{
  "model": "model that answers yes/no questions on an image's attributes",
  "dataset": "photos of arthropod specimens (BIOSCAN-5M)",
  "encoder_kernel_size": 3,
  "encoder_widths": [40, 80, 160, 320],
  "fusion": "cross_attention",
  "fusion_encoder_layers": 10,
  "fusion_encoder_norm_position": "pre",
  "fusion_encoder_mlp_ratio": 4,
  "fusion_encoder_head_dim": 48,
  "fusion_encoder_bias": "all",
  "fusion_encoder_cross_attention_every": 1,
  "lr": 0.0028,
  "beta2": 0.999,
  "batch_size": 256
}
Rows from block 7 of the image encoder of a small model that answers yes/no questions on an image's attributes, named by matrix and row number. Rows with one number belong to one channel. Each number is 200 + 40 x the weight over its row's rms, rounded and kept within 0 to 999. All counts start at 0.
After each channel's rows are labels from the 100 images, of 14848, where the channel reaches its highest value: "patch colour" is the nearest of a few named colours to the mean colour under the peak. Only what is clearly more common there than usual is listed. The data: photos of arthropod specimens (BIOSCAN-5M). In brackets: how many of the 100.
# convs0: expand pointwise conv (encoder.blocks.7.convs.0.weight, 640x160x1x1), inputs 108-159
# convs2: project pointwise conv (encoder.blocks.7.convs.2.weight, 160x640x1x1, transposed), outputs 108-159

convs0.414,198,112,156,115,137,174,218,165,125,274,218,188,205,243,180,211,211,234,235,260,190,181,132,191,175,149,234,187,198,172,182,208,174,152,194,137,176,291,243,221,251,231,202,117,185,232,165,237,223,229,211,246
convs2.414,174,176,168,207,196,258,125,191,274,177,204,194,227,153,193,186,166,176,170,170,151,126,203,228,191,222,70,182,228,192,171,179,170,263,218,205,163,136,187,204,139,207,222,251,223,221,224,249,206,177,169,217
patch colour: white (100)

convs0.89,241,211,177,189,173,168,172,165,117,249,195,171,212,214,193,193,285,243,212,232,257,157,150,196,227,141,210,204,205,178,197,218,190,247,232,181,187,264,230,202,257,239,226,154,201,236,152,234,236,222,241,250
convs2.89,145,149,223,133,225,190,195,195,169,222,236,194,223,202,217,124,227,236,177,265,261,176,158,218,160,106,195,199,231,188,180,195,168,171,151,189,183,282,229,220,239,182,209,139,223,181,275,209,229,180,169,167
patch colour: grey (83)

convs0.304,171,182,164,188,196,215,217,217,219,208,269,225,238,282,107,150,179,191,172,210,211,203,174,161,168,172,272,143,251,234,134,146,147,144,169,201,167,188,181,268,226,171,172,236,86,218,237,169,187,168,161,211
convs2.304,144,179,198,204,179,221,234,134,158,210,240,211,194,298,148,187,197,218,161,232,221,192,190,235,176,233,280,175,201,121,209,182,190,204,109,128,158,211,199,257,227,266,233,206,86,212,183,196,293,241,209,205
patch colour: grey (70)

convs0.563,192,135,187,113,179,190,214,158,111,251,211,195,204,227,185,201,225,238,223,263,240,183,151,169,176,135,232,195,202,153,190,184,187,159,203,149,189,314,226,209,214,226,144,171,179,214,183,210,220,220,221,214
convs2.563,195,202,167,207,182,248,120,193,288,185,208,205,218,151,177,174,161,160,155,183,167,131,196,179,178,191,123,172,243,190,156,164,171,251,191,251,145,158,155,224,124,192,183,268,201,220,234,169,206,154,172,219
patch colour: white (100)

convs0.44,212,145,190,126,160,162,182,177,141,247,221,162,218,212,210,223,229,256,250,254,246,145,154,156,180,129,199,183,190,202,202,197,181,156,241,145,150,261,250,186,220,213,145,137,156,219,155,267,176,205,234,234
convs2.44,187,173,158,185,143,236,133,204,234,226,216,197,250,168,183,155,171,177,159,231,190,127,182,211,182,196,98,171,255,214,140,156,149,220,216,179,137,180,171,233,182,171,202,242,218,231,244,205,177,150,151,248
patch colour: white (100)

convs0.336,232,187,156,176,167,135,203,212,157,245,191,145,180,242,256,220,250,245,224,243,242,172,164,219,173,194,240,210,147,175,196,221,291,190,242,196,151,242,252,109,257,222,220,154,212,223,189,252,217,262,234,215
convs2.336,116,193,203,216,212,234,229,172,243,134,241,259,193,189,177,188,131,136,128,193,157,208,231,189,150,245,217,169,226,178,182,156,195,168,186,209,209,161,130,248,156,202,157,261,146,176,228,151,235,194,173,165
patch colour: grey (80)

convs0.42,192,157,126,157,147,188,184,187,137,242,268,206,236,197,178,188,205,211,190,267,224,145,153,125,142,118,165,125,239,193,134,143,206,151,161,168,148,247,207,255,232,195,136,203,199,250,205,202,197,183,186,238
convs2.42,166,130,196,160,214,177,196,127,157,208,206,157,147,204,210,233,235,245,212,219,250,202,168,212,201,207,208,194,163,115,231,210,231,183,264,173,192,238,239,208,231,277,233,180,208,211,133,270,261,271,238,203
patch colour: white (97)

convs0.174,255,192,199,209,122,217,113,167,150,219,156,119,211,191,205,205,234,249,259,198,212,127,197,249,234,229,133,222,210,167,204,226,203,242,258,212,159,223,242,194,230,231,256,154,263,213,168,276,220,223,250,224
convs2.174,207,147,186,148,218,145,244,246,196,244,223,141,219,231,177,145,268,264,179,240,266,222,126,240,236,149,277,214,213,213,196,218,150,176,156,174,183,234,248,194,242,173,271,156,157,200,245,190,211,156,170,190
patch colour: grey (83)

convs0.317,254,200,182,200,153,168,160,201,141,280,151,148,195,219,201,222,274,226,248,232,246,180,173,238,241,208,178,226,189,185,203,235,201,235,284,170,190,242,243,183,254,219,239,152,251,228,126,213,206,228,233,270
convs2.317,202,184,199,178,143,242,118,212,234,213,209,182,223,225,189,145,228,249,162,208,237,173,185,237,214,167,253,215,226,198,202,210,167,234,143,189,132,252,227,213,140,180,291,186,188,183,285,205,226,129,168,194
patch colour: grey (81)

convs0.152,205,138,147,143,139,173,202,178,153,247,248,191,219,225,170,185,217,235,188,260,232,127,123,150,150,153,214,155,221,200,163,156,172,141,163,187,128,235,229,237,262,198,148,214,159,248,223,210,203,197,176,251
convs2.152,214,147,198,161,194,181,143,152,156,244,158,143,187,260,226,244,255,260,212,228,303,169,160,198,211,182,191,240,170,136,232,225,225,204,216,227,133,249,257,192,226,247,197,172,169,195,153,247,267,261,226,206
patch colour: white (100)

convs0.426,277,189,208,169,193,182,150,148,188,206,203,160,154,163,271,296,229,225,266,224,208,181,195,182,165,187,170,210,136,158,253,201,222,181,230,177,185,227,237,92,182,270,161,151,168,155,143,245,260,265,278,193
convs2.426,124,149,152,191,177,257,224,220,240,177,244,234,244,244,152,143,161,168,145,217,196,177,191,235,172,196,202,147,253,231,146,149,154,161,161,161,169,186,162,235,166,154,207,246,136,227,287,142,197,161,135,211
patch colour: grey (72)

convs0.271,268,171,186,167,172,149,106,217,146,225,175,148,225,211,180,210,260,237,244,240,238,202,164,271,263,190,227,227,184,161,200,262,168,211,258,185,177,240,268,204,202,217,260,117,232,219,128,246,197,216,248,231
convs2.271,209,244,239,243,218,122,224,190,170,178,196,171,126,172,183,263,230,223,254,182,199,217,219,189,237,258,263,260,147,152,261,191,225,209,212,211,184,187,242,203,219,268,215,200,234,177,123,209,260,266,268,176
patch colour: grey (63)

convs0.280,189,212,137,216,184,138,210,228,186,214,263,208,276,244,110,148,222,209,184,220,208,169,196,226,161,209,203,152,258,200,145,164,101,182,224,156,176,206,205,270,262,188,242,193,172,244,200,199,206,198,169,237
convs2.280,160,199,147,215,153,163,198,240,177,225,243,205,266,227,110,123,198,202,142,217,213,158,181,262,182,214,229,167,264,212,148,175,117,204,190,169,148,212,192,258,250,173,277,221,175,259,230,160,189,159,147,250
patch colour: grey (76)

convs0.49,260,169,185,195,119,225,145,160,180,218,163,107,203,175,210,201,253,266,220,216,237,123,176,239,204,252,159,228,202,150,199,205,206,254,229,225,133,204,271,170,206,229,245,184,257,218,186,283,219,222,236,236
convs2.49,202,172,209,176,226,129,267,260,164,231,196,133,231,237,192,144,277,266,215,219,257,241,154,249,243,179,268,230,209,227,189,242,162,195,174,198,234,242,269,166,254,160,282,124,189,191,256,205,192,184,173,183
patch colour: grey (86)

convs0.171,219,155,190,145,141,194,183,137,137,265,197,183,182,251,203,218,223,223,221,271,217,146,161,179,193,140,210,196,184,153,222,227,184,194,178,118,158,290,229,197,218,240,158,150,153,219,158,245,235,220,242,261
convs2.171,170,151,167,159,162,277,110,207,255,261,189,147,230,153,208,161,222,218,177,218,200,145,153,202,190,158,124,212,237,206,165,193,166,224,235,187,146,208,215,163,157,176,223,219,242,236,272,206,186,157,163,221
patch colour: white (97)

convs0.405,204,128,164,115,167,175,221,159,108,251,243,194,218,235,181,213,205,227,225,271,195,163,160,185,167,130,223,176,201,151,179,187,180,159,187,116,178,318,232,235,246,234,175,129,174,231,170,228,232,226,210,236
convs2.405,184,187,173,219,190,250,117,212,265,196,185,182,234,162,196,178,178,185,176,171,168,129,206,230,206,226,69,201,233,209,178,202,164,264,221,210,155,143,187,189,138,190,236,251,231,220,240,216,194,172,172,226
patch colour: white (99)

convs0.329,208,141,158,135,137,183,183,158,178,256,213,185,240,248,166,212,227,200,216,252,193,153,140,212,170,148,230,171,229,161,166,193,174,167,195,140,157,289,222,230,216,248,189,142,183,250,169,221,246,212,226,242
convs2.329,125,185,179,201,165,211,175,170,179,213,233,253,248,225,181,144,175,177,138,236,183,191,193,227,179,214,214,171,246,150,158,150,159,189,149,142,125,205,166,258,160,210,188,243,135,212,193,99,219,201,181,216
patch colour: white (100)

convs0.398,207,148,222,155,202,226,155,227,269,193,176,165,197,116,257,231,219,215,222,154,192,220,190,183,230,187,173,241,183,253,212,215,227,176,244,286,169,137,217,117,145,160,203,197,201,188,235,217,137,202,191,199
convs2.398,287,227,202,218,199,235,180,180,188,210,131,184,187,251,218,230,198,200,266,188,198,221,203,166,263,209,204,275,164,157,221,274,225,279,179,233,183,192,207,174,188,243,207,166,156,194,123,211,229,231,249,195
patch colour: grey (62); black (25)

convs0.593,184,151,98,144,175,174,211,194,147,249,261,199,217,209,184,183,221,220,185,252,225,166,118,159,157,149,184,154,237,183,135,146,189,146,189,127,151,252,213,242,259,184,175,164,196,256,207,211,219,191,166,230
convs2.593,204,148,204,173,164,264,115,123,191,205,179,188,175,185,230,223,171,182,190,225,200,166,194,233,212,218,140,209,197,135,212,220,202,247,235,177,152,226,197,234,137,268,224,224,199,197,154,201,253,232,205,218
patch colour: white (100)

convs0.314,232,178,249,185,215,209,180,170,195,197,121,147,160,197,238,227,206,220,253,159,181,186,230,291,273,235,159,286,153,162,266,290,236,266,182,198,211,187,235,133,176,244,287,158,245,179,166,255,234,256,256,186
convs2.314,246,168,224,154,234,203,197,160,193,209,161,131,172,236,240,245,243,249,253,204,220,220,179,170,228,161,205,245,155,152,228,233,239,188,178,214,204,223,249,148,210,241,185,125,164,171,156,240,238,232,242,174
patch colour: grey (70)

convs0.378,238,183,183,138,185,167,160,141,141,239,222,178,179,178,207,242,235,230,230,262,247,149,169,178,177,155,179,195,184,121,218,181,215,178,224,155,176,262,232,219,214,273,181,124,193,218,139,259,254,241,229,229
convs2.378,121,144,135,170,170,246,178,209,168,271,203,182,218,186,170,157,210,230,185,213,199,171,177,243,187,165,131,204,224,185,164,201,157,210,233,122,196,257,231,194,213,193,245,168,237,288,262,260,202,176,178,283
patch colour: white (100)

convs0.590,153,204,246,216,261,255,228,189,270,156,222,231,185,216,235,225,146,159,181,150,123,256,240,221,194,218,247,176,176,206,215,186,237,190,104,192,228,154,163,215,137,210,215,204,144,161,223,164,217,225,198,157
convs2.590,243,232,255,225,278,228,228,172,250,153,150,220,157,203,241,241,160,167,234,152,161,258,234,152,234,228,203,252,153,174,241,237,241,224,192,269,243,153,169,149,163,235,170,215,166,148,167,182,235,231,233,141
patch colour: black (62)

convs0.477,215,191,257,197,222,239,191,165,226,192,140,165,137,169,303,268,194,206,239,159,164,214,234,247,237,212,184,281,123,173,274,253,285,237,172,186,219,174,214,112,148,237,231,154,237,169,188,232,215,244,239,174
convs2.477,248,191,238,174,245,226,194,140,217,203,145,156,155,226,249,255,220,228,254,179,194,225,198,170,240,181,201,262,146,140,245,244,251,235,178,227,216,197,234,145,184,277,187,152,161,163,131,235,250,250,255,170
patch colour: grey (63); black (34)

convs0.209,251,138,142,131,133,179,149,192,159,251,222,140,223,180,181,216,253,251,199,260,255,125,128,164,162,155,141,173,217,193,167,169,201,177,234,195,120,225,251,215,228,200,159,210,242,233,189,235,196,204,216,251
convs2.209,184,225,213,240,205,270,183,173,242,158,216,263,217,186,187,170,129,139,134,167,171,197,237,196,197,209,190,165,240,196,186,194,176,248,142,209,188,144,125,263,145,212,180,280,167,190,233,90,214,177,177,189
patch colour: white (96)

convs0.24,236,171,208,171,161,204,157,178,173,207,187,118,206,170,207,181,234,239,262,202,220,132,194,202,216,223,145,236,211,152,201,209,197,208,232,251,143,230,256,181,196,230,205,160,213,196,178,321,216,197,228,201
convs2.24,221,167,196,156,213,188,257,249,197,210,218,169,231,254,168,113,238,235,177,240,267,250,159,257,242,188,264,198,230,215,185,220,149,168,161,241,261,242,219,207,225,162,289,180,170,196,266,188,200,171,166,200
patch colour: grey (69)

convs0.184,164,183,190,200,203,235,191,196,224,214,265,226,265,272,124,172,173,184,177,202,192,200,192,160,157,177,250,108,275,210,144,152,150,176,159,169,162,180,178,268,165,200,149,218,64,236,197,159,211,158,183,219
convs2.184,219,168,180,166,150,161,175,200,147,249,195,154,195,182,218,210,269,265,245,254,249,160,159,183,185,158,168,208,191,186,196,185,204,172,247,155,158,284,268,178,245,205,182,130,254,219,173,268,192,202,213,227
patch colour: grey (81)

convs0.72,180,184,151,165,198,185,196,242,222,183,244,224,224,176,190,170,193,205,173,192,239,212,160,85,153,175,197,155,229,261,153,147,185,115,221,222,178,186,189,208,233,129,114,246,178,233,257,188,125,139,145,209
convs2.72,153,169,144,197,183,195,200,226,238,201,253,230,264,126,154,149,175,162,180,225,182,175,192,190,161,182,177,152,254,273,143,157,153,122,207,141,183,173,163,225,189,120,165,220,237,251,258,167,121,145,144,216
patch colour: grey (75)

convs0.229,188,197,191,191,164,238,216,210,193,220,195,220,240,286,166,126,171,194,141,214,287,207,153,162,216,196,296,186,260,197,162,197,174,242,183,237,118,213,174,215,212,181,175,275,82,247,232,162,206,143,150,226
convs2.229,159,191,177,192,177,201,193,208,134,230,243,191,230,304,119,132,193,217,142,236,246,192,175,227,191,201,285,159,240,160,166,187,151,206,129,165,159,227,193,262,258,208,245,226,114,215,225,211,245,195,170,206
patch colour: grey (60)

convs0.168,162,215,195,222,210,210,228,277,249,184,212,241,199,203,189,175,168,136,158,190,218,225,202,184,191,225,227,202,208,290,184,182,191,164,208,241,204,156,139,197,208,126,205,301,171,212,287,144,123,167,160,199
convs2.168,228,234,228,277,211,199,162,216,212,179,180,210,237,215,175,159,180,172,159,178,177,205,230,272,262,294,211,208,244,211,185,243,161,255,186,235,187,144,149,213,194,192,295,283,195,184,235,141,205,198,177,178
patch colour: grey (84)

convs0.256,258,190,191,209,150,202,141,172,153,243,137,132,206,187,212,209,240,243,256,205,203,144,169,243,230,218,177,222,202,169,201,250,217,258,226,202,132,232,241,174,239,236,242,139,241,222,176,255,227,222,253,219
convs2.256,172,152,225,161,220,166,233,200,187,207,235,149,190,240,196,161,271,291,204,227,260,232,166,225,193,183,294,192,192,186,219,197,190,165,157,188,189,253,266,193,223,206,236,138,139,164,237,190,245,197,183,142
patch colour: grey (78)

convs0.125,215,127,184,126,153,182,207,151,123,280,189,173,205,237,185,208,247,247,227,259,252,175,144,188,197,153,229,222,201,144,202,201,183,198,201,125,156,295,236,200,239,239,168,134,165,222,165,223,240,239,225,250
convs2.125,180,201,164,212,163,248,116,225,253,209,203,192,249,154,183,160,182,180,167,192,168,141,197,216,191,204,91,179,253,236,153,196,157,246,210,182,160,165,179,201,157,159,214,251,233,235,247,162,168,155,169,246
patch colour: white (100)

convs0.248,186,216,249,207,263,248,234,184,267,163,185,208,162,142,259,230,182,173,190,147,175,275,224,174,225,180,259,240,147,231,227,214,247,195,210,268,248,159,186,132,151,203,191,208,173,171,250,191,181,202,197,160
convs2.248,233,219,258,204,271,228,222,154,234,161,148,204,149,213,268,264,184,192,238,157,182,249,227,159,221,202,214,252,147,160,253,237,265,214,179,255,238,178,197,140,163,254,177,186,151,138,153,207,249,240,243,136
patch colour: grey (68)

convs0.454,204,123,178,104,147,194,205,155,126,266,199,183,204,247,186,208,213,227,226,275,211,165,154,181,198,126,213,204,200,153,206,211,175,190,189,113,170,305,233,211,218,245,164,137,174,223,170,237,233,236,231,239
convs2.454,171,191,177,215,172,264,139,210,268,195,190,196,242,140,193,178,169,177,176,181,157,130,208,221,195,220,88,184,241,233,165,189,167,254,223,193,160,144,175,199,144,169,210,255,234,219,236,187,165,156,174,229
patch colour: white (100)

convs0.637,192,132,156,111,149,195,215,162,123,276,226,200,223,229,172,190,213,209,214,270,212,161,135,142,173,131,216,191,214,189,178,180,159,156,178,136,172,331,218,217,236,224,141,151,181,242,199,223,207,214,204,244
convs2.637,173,182,173,212,183,258,136,180,272,194,194,206,225,138,199,190,160,172,185,185,151,119,205,206,179,208,54,177,230,216,175,178,179,246,219,185,155,137,174,206,144,192,184,244,239,222,230,234,185,175,181,229
patch colour: white (100)

convs0.374,283,179,204,204,153,192,123,186,150,251,161,137,201,212,225,197,251,245,226,221,237,179,174,262,241,232,192,224,197,190,208,243,214,267,230,211,122,228,245,184,227,226,281,176,238,207,168,266,217,214,226,211
convs2.374,186,159,215,158,230,158,261,218,181,230,219,149,217,243,183,158,258,262,193,227,250,244,150,221,216,159,284,215,206,195,195,214,166,160,151,181,201,246,261,184,237,191,239,130,135,181,255,186,230,185,167,173
patch colour: grey (77)

convs0.514,202,144,162,138,157,200,187,143,151,241,239,189,230,256,153,186,211,232,217,247,222,160,142,149,161,142,204,157,244,168,162,174,170,158,188,167,125,246,226,251,222,226,134,172,121,236,172,214,231,196,206,235
convs2.514,195,254,223,271,244,186,242,243,259,133,197,248,192,141,208,199,154,142,195,156,144,238,250,230,200,269,208,218,193,248,210,187,202,189,218,239,246,137,146,196,174,159,240,242,236,163,238,146,166,187,190,156
patch colour: grey (97)

convs0.208,206,128,176,125,138,175,201,173,114,275,210,194,202,242,183,210,240,231,223,282,229,187,132,166,200,113,211,193,201,172,200,204,167,175,183,131,169,312,229,214,236,226,152,141,173,229,170,224,218,231,215,249
convs2.208,183,173,169,205,170,280,105,191,260,201,206,198,235,151,187,182,168,168,181,198,164,121,209,211,172,202,67,170,240,229,166,184,168,241,211,182,154,149,175,213,129,183,180,258,222,218,240,189,174,169,174,230
patch colour: white (100)

convs0.133,162,203,227,215,224,248,207,211,239,196,189,249,235,279,151,166,150,157,146,165,206,245,217,180,240,212,258,171,228,209,179,220,143,233,164,208,193,148,142,231,169,197,203,269,70,213,217,138,199,216,181,206
convs2.133,251,171,194,153,173,211,160,175,165,241,157,151,179,179,248,239,255,254,263,231,236,179,165,168,214,141,147,222,166,177,218,229,235,208,250,196,182,260,263,156,209,229,165,133,253,201,160,274,199,225,241,216
patch colour: grey (60)

convs0.369,163,227,218,218,259,202,221,229,250,135,202,237,175,97,252,214,165,153,177,162,161,243,256,216,191,196,161,219,184,237,200,168,232,169,229,220,279,158,159,162,168,147,195,218,279,170,262,173,147,191,167,160
convs2.369,271,247,226,236,261,242,177,204,265,149,109,212,173,172,236,234,164,163,237,120,156,235,240,187,258,223,169,263,172,214,225,272,224,257,214,272,233,135,171,120,140,202,199,226,212,168,174,190,183,186,218,163
patch colour: grey (72)

convs0.17,166,176,189,185,189,251,201,186,230,206,258,224,245,283,142,184,188,192,160,203,224,201,177,157,164,188,283,120,247,201,152,147,162,180,147,184,151,184,179,263,193,204,178,228,60,219,212,155,228,183,183,216
convs2.17,226,169,174,157,151,165,167,189,149,254,187,139,201,185,224,217,269,265,242,247,251,157,163,179,184,143,156,205,188,185,196,191,208,171,249,155,159,267,266,177,245,215,181,129,252,217,178,282,197,205,212,226
patch colour: grey (63)

convs0.551,209,118,196,125,139,231,170,151,144,266,196,184,217,251,176,185,195,205,237,274,215,155,157,191,206,134,209,197,205,182,203,217,169,182,168,125,151,286,221,216,189,224,191,144,164,212,169,229,211,222,223,237
convs2.551,181,199,197,219,205,249,149,180,282,179,202,238,210,133,211,199,147,142,171,195,143,165,216,191,179,212,96,181,224,220,183,179,194,218,204,195,173,120,148,214,137,191,162,274,198,201,230,134,184,174,182,210
patch colour: white (100)

convs0.80,271,189,186,185,164,164,152,170,142,240,174,123,196,190,200,211,260,263,236,224,244,132,196,236,213,245,155,243,200,142,201,207,200,249,258,241,177,217,257,171,264,229,259,160,244,210,161,279,227,207,233,241
convs2.80,163,130,182,145,201,167,257,244,192,237,222,155,254,239,177,135,258,249,180,247,267,204,134,215,211,166,244,201,238,200,177,199,157,153,153,164,172,247,250,205,219,171,240,153,131,209,268,171,222,166,160,214
patch colour: grey (82)

convs0.380,259,187,168,198,138,201,138,186,173,230,168,129,223,189,214,189,240,244,228,221,231,128,177,253,229,221,179,226,202,184,175,227,219,221,266,213,149,222,232,177,241,221,264,170,262,244,182,266,193,214,231,263
convs2.380,225,144,202,148,217,156,232,233,194,232,218,121,231,223,191,137,280,280,207,233,279,254,145,228,233,137,269,207,230,189,180,222,160,175,181,182,207,219,279,189,242,177,254,148,181,192,279,203,204,174,175,199
patch colour: grey (83)

convs0.298,195,188,221,181,237,246,181,265,265,164,182,202,203,121,219,191,180,187,190,138,212,198,205,182,236,224,180,218,217,310,184,207,193,212,221,278,199,126,186,146,135,142,213,271,187,210,255,184,82,171,180,209
convs2.298,237,216,235,213,236,248,223,165,227,179,124,209,146,212,256,265,184,189,257,166,170,258,223,164,253,215,228,272,126,164,252,243,264,229,168,209,238,181,194,139,170,254,183,161,181,157,140,220,236,242,246,162
patch colour: grey (79)

convs0.597,215,234,247,247,212,245,194,212,260,173,148,178,157,148,257,215,183,185,191,147,162,217,239,270,250,264,177,276,149,212,247,231,233,271,200,246,211,149,186,155,161,187,288,219,274,137,243,225,193,188,196,155
convs2.597,252,211,242,194,259,225,184,169,255,167,149,201,146,186,248,255,180,178,242,146,185,248,224,151,245,215,154,250,153,186,239,238,244,218,241,296,256,148,187,147,157,226,133,208,211,163,167,234,199,236,242,166
patch colour: grey (81)

convs0.19,261,158,181,166,147,207,167,187,160,210,169,124,223,164,203,194,246,259,257,199,240,138,168,229,210,256,154,228,224,168,201,220,186,216,246,266,146,215,275,156,195,214,236,187,240,216,170,285,219,197,237,210
convs2.19,202,187,201,189,234,177,274,206,166,184,231,157,208,241,207,146,228,235,201,227,227,246,182,221,221,199,288,216,207,187,198,218,178,175,123,228,268,258,245,200,226,212,246,134,166,169,240,252,243,211,174,160
patch colour: grey (78)

convs0.629,177,235,275,242,245,263,223,207,250,149,186,196,151,165,264,236,161,185,195,142,143,246,259,250,233,261,233,232,143,214,256,216,256,233,160,249,256,153,191,171,109,199,253,216,199,127,207,184,205,205,201,134
convs2.629,271,218,252,232,241,230,234,175,242,169,145,163,148,212,253,252,210,216,290,162,172,245,227,171,237,230,204,251,147,173,250,242,254,218,177,253,224,190,216,146,174,238,205,183,175,134,190,247,251,246,241,141
patch colour: black (86)

convs0.60,246,180,237,170,213,209,169,143,198,195,165,150,148,154,261,275,225,234,262,182,201,201,202,204,226,188,153,243,155,158,240,239,273,218,227,243,199,207,250,142,167,254,209,152,249,175,152,260,222,250,266,195
convs2.60,213,169,225,154,212,256,203,129,229,182,166,158,148,199,265,261,210,220,240,194,184,214,199,177,201,161,190,231,137,140,242,218,264,191,183,216,218,194,226,169,164,267,165,131,201,155,160,247,239,248,245,167
patch colour: grey (69)

convs0.124,205,135,180,132,153,192,192,148,119,262,211,195,199,245,195,211,214,229,221,254,208,168,148,157,203,143,228,184,186,154,201,214,167,169,193,155,185,334,221,205,229,250,168,137,170,240,162,228,230,216,226,247
convs2.124,179,161,168,191,182,278,116,199,259,203,190,178,237,143,204,184,173,185,179,196,164,118,200,228,189,207,58,191,237,230,169,180,169,244,231,191,143,149,186,201,134,187,206,236,254,219,246,253,177,175,173,225
patch colour: white (100)

convs0.396,249,186,162,181,169,152,166,168,174,225,208,159,148,163,282,269,252,230,237,229,236,181,177,145,178,162,173,184,105,171,240,181,271,165,283,192,157,243,237,117,231,204,144,163,268,201,169,268,204,234,226,191
convs2.396,154,176,194,209,192,256,171,213,256,147,220,229,236,192,177,163,129,133,146,188,159,179,231,240,176,225,155,154,251,241,164,170,171,183,173,198,204,151,137,251,158,154,188,260,190,187,266,181,184,163,145,193
patch colour: grey (75)

convs0.142,179,169,158,165,135,173,186,202,129,280,242,207,216,222,169,173,252,222,201,281,255,156,111,169,180,139,200,177,219,202,185,175,154,118,246,145,173,272,224,206,246,189,159,173,209,220,197,219,198,211,174,228
convs2.142,216,151,187,167,159,233,79,174,224,214,154,168,200,147,217,208,209,199,205,217,208,140,178,208,209,198,68,215,217,199,185,211,197,225,294,204,157,206,207,174,142,209,194,224,239,216,192,202,193,200,195,239
patch colour: white (100)