config = dict(
    train_examples=97500,
    encoder_norm='batchnorm',
    fusion_encoder_norm_position='pre',
    fusion_encoder_inner_norm=True,
)
Rows from block 3 of the image encoder of a small model that answers yes/no questions on an image's attributes, named by matrix and row number. Rows with one number belong to one channel. Each number is 128 + 32 x the weight over its row's rms, rounded and kept within 0 to 255. All counts start at 0. Numbers have three digits each.
Before each channel's rows are labels from the 100 images, of 14848, where the channel reaches its highest value: "colour at peak" is the nearest of a few named colours to the mean colour under the peak. Only what is clearly more common there than usual is listed. The data: photos of arthropod specimens (BIOSCAN-5M).
# convs0: expand pointwise conv (encoder.blocks.3.convs.0.weight, 320x80x1x1), inputs 0-79
# convs1: depthwise 3x3 conv (encoder.blocks.3.convs.1.weight, 320x1x3x3), a 3x3 kernel
# convs2: project pointwise conv (encoder.blocks.3.convs.2.weight, 80x320x1x1, transposed), outputs 0-79

colour at peak: white
convs0.206:135115101156147118113166091084145119097176110065137081088181128138114139112100145143110139122157145120163138088175094165070189077202107128182178099144154092093134090105169153127075081163125094072129119126142169159135106180164103116119115120
convs1.206:158171142162137090142132070
convs2.206:147185086083090162099091176159087163157096137174176158164090161139167124154155150108123091114086124112134089168099161094150143179101094097086090104106095162166110152133111102140156159089153148141149108165149108080094176093079171086157152111

colour at peak: grey
convs0.77:131133172192140068172159083120161076084139136105176123105165070121145161137077101164131182170143118152122164079132075161116129110156142165163142141179129114111173112124133167080101101151094136116104114086097139168181108167149104168080095150
convs1.77:116122139156203149143152164
convs2.77:153112054085146215070123134101115185174128120138059129118117175129109106127159182109116128081129142099165112128148148129132122169125085104111132118102149112120121127123072087184175150143153102124167180156191155089078105105126125063130142143

colour at peak: black
convs0.272:087184192153111087158123144171111082109094178123158162151119101087184116165119059105174142171096077198097112113092103123169081125106179139129111145147091147132140161165091119111127129112119174168098078103070102135143160124124165148125146120
convs1.272:142150153133172162104152189
convs2.272:186087114139152134101152076081160100117173074101062092110127123150103093077138176118083143076173161086188155113147099153102148082147106143151167089133149089083144100131103109161119115162109082082183154100177157126137096140163140113130113101

colour at peak: grey
convs0.106:181087067094160165085142127110118191154156077127094104115136157158085141059131193149084132056156179066155132131158150131109130138125102129133154116130161104120117123082138125176135138152157086135159205155193166138116107122137132093115107139
convs1.106:168173139163181137142160116
convs2.106:116150186170145080188137138108120091080117136106138159124116086082150143123127097163141164143154153171111113077151084125138109109122163164125124162183120113125163126133219182060094109132060128119071134083111134170153107153135162185090115145

colour at peak: black
convs0.22:099192150137079129139094162166096114137128164142126155152101123134181081181151089077155102152104091155127087142096123097174099117116146105115094113128064179147089151120100116117121153084124175154129058132108112120122190118098193128152202079
convs1.22:128148124167204155133155125
convs2.22:180125086130126160095113120129160141156162082119067113120122171190136094103146212097053096084165203057155143149140141114094170111132073103123142082108119119112105120076102107146137126128102089144161109144186144094115126134124116100157135092

colour at peak: white
convs0.304:144088121146174104133168098095155114099157095074138088077180098153091152108088151156100163117170152122150159088166100160083156115166099165171173112154166110098165085106151175110083095177106100091130136113143165137143082177169086133103096164
convs1.304:072089109097141118097126083
convs2.304:094136184174126069194135131142130065092115139130169150133137092075126147101113092165158160151111089161101140101125094134117085104119159157130123164156116123125144135148254159064111101122086126162095127089099123152163122152130119174102110172

colour at peak: grey
convs0.107:134063087100175158143156136120127186123116115130127115112159125118037212075121147190129136134129138123103170117131143146081082154109134132149131163138159116123155116137209134155120101151176126123107211148143131135129095142139072118097057162
convs1.107:087137104118179107107151076
convs2.107:121133176171123063161125126140142081088114159129178150127151103086128172110128091167177136170111120157096151113126115132114069129122161146129118182151123122134131126150250174048115090119103133148074131123086118156152129171133102166116118181

colour at peak: white
convs0.314:136123139160154123128144095089164118106188109089129065065179109158113102139110132121113139151184145133179155127174100165067148102199106132158176076124150112083132044102144137107088087172115110074122105110131177098131112165151116145122143090
convs1.314:164185147141158154127157169
convs2.314:152126089057135153104113143099150160158151123137173145119164167139101217147146153174118093096143184116131102159161167105095096155137102127121106173106127096138100084137185139097174105113119091153075155160130135099108111151104099089147086227

colour at peak: black
convs0.100:074170174137083101142098166172082093125105184167156159161075112100128120178132074116171129166094076170110101127090138104168102142098160143096082144144091169153133155162115122101144168076098171183111118104089094130137163110083163157126140133
convs1.100:146123097184125102178164147
convs2.100:148173097098097161097090164145104157172113114158094152159085175143160090144165152083106077099105133098121079172104166080153147153105111088084098110083096153153085152119108087150159165096148131159156116168151112096087161078090161095169171095

colour at peak: grey; black
convs0.80:136174139152091142119092142163125106128105158150100144145100125136230055173149108054129097139130117151105139156108127084148119153127135090125114125111096168157107142133045131127122145107124153141126030132117101094068149130113163113161164055
convs1.80:108089087160128108187151118
convs2.80:102121139077152106155135150128114145117112125149084159148085111072086158150114102177180159139113123159110102101143152111203065162108162149107113183143138108133160166165065123132160180130150095136090213128139141147106098085131191156094098176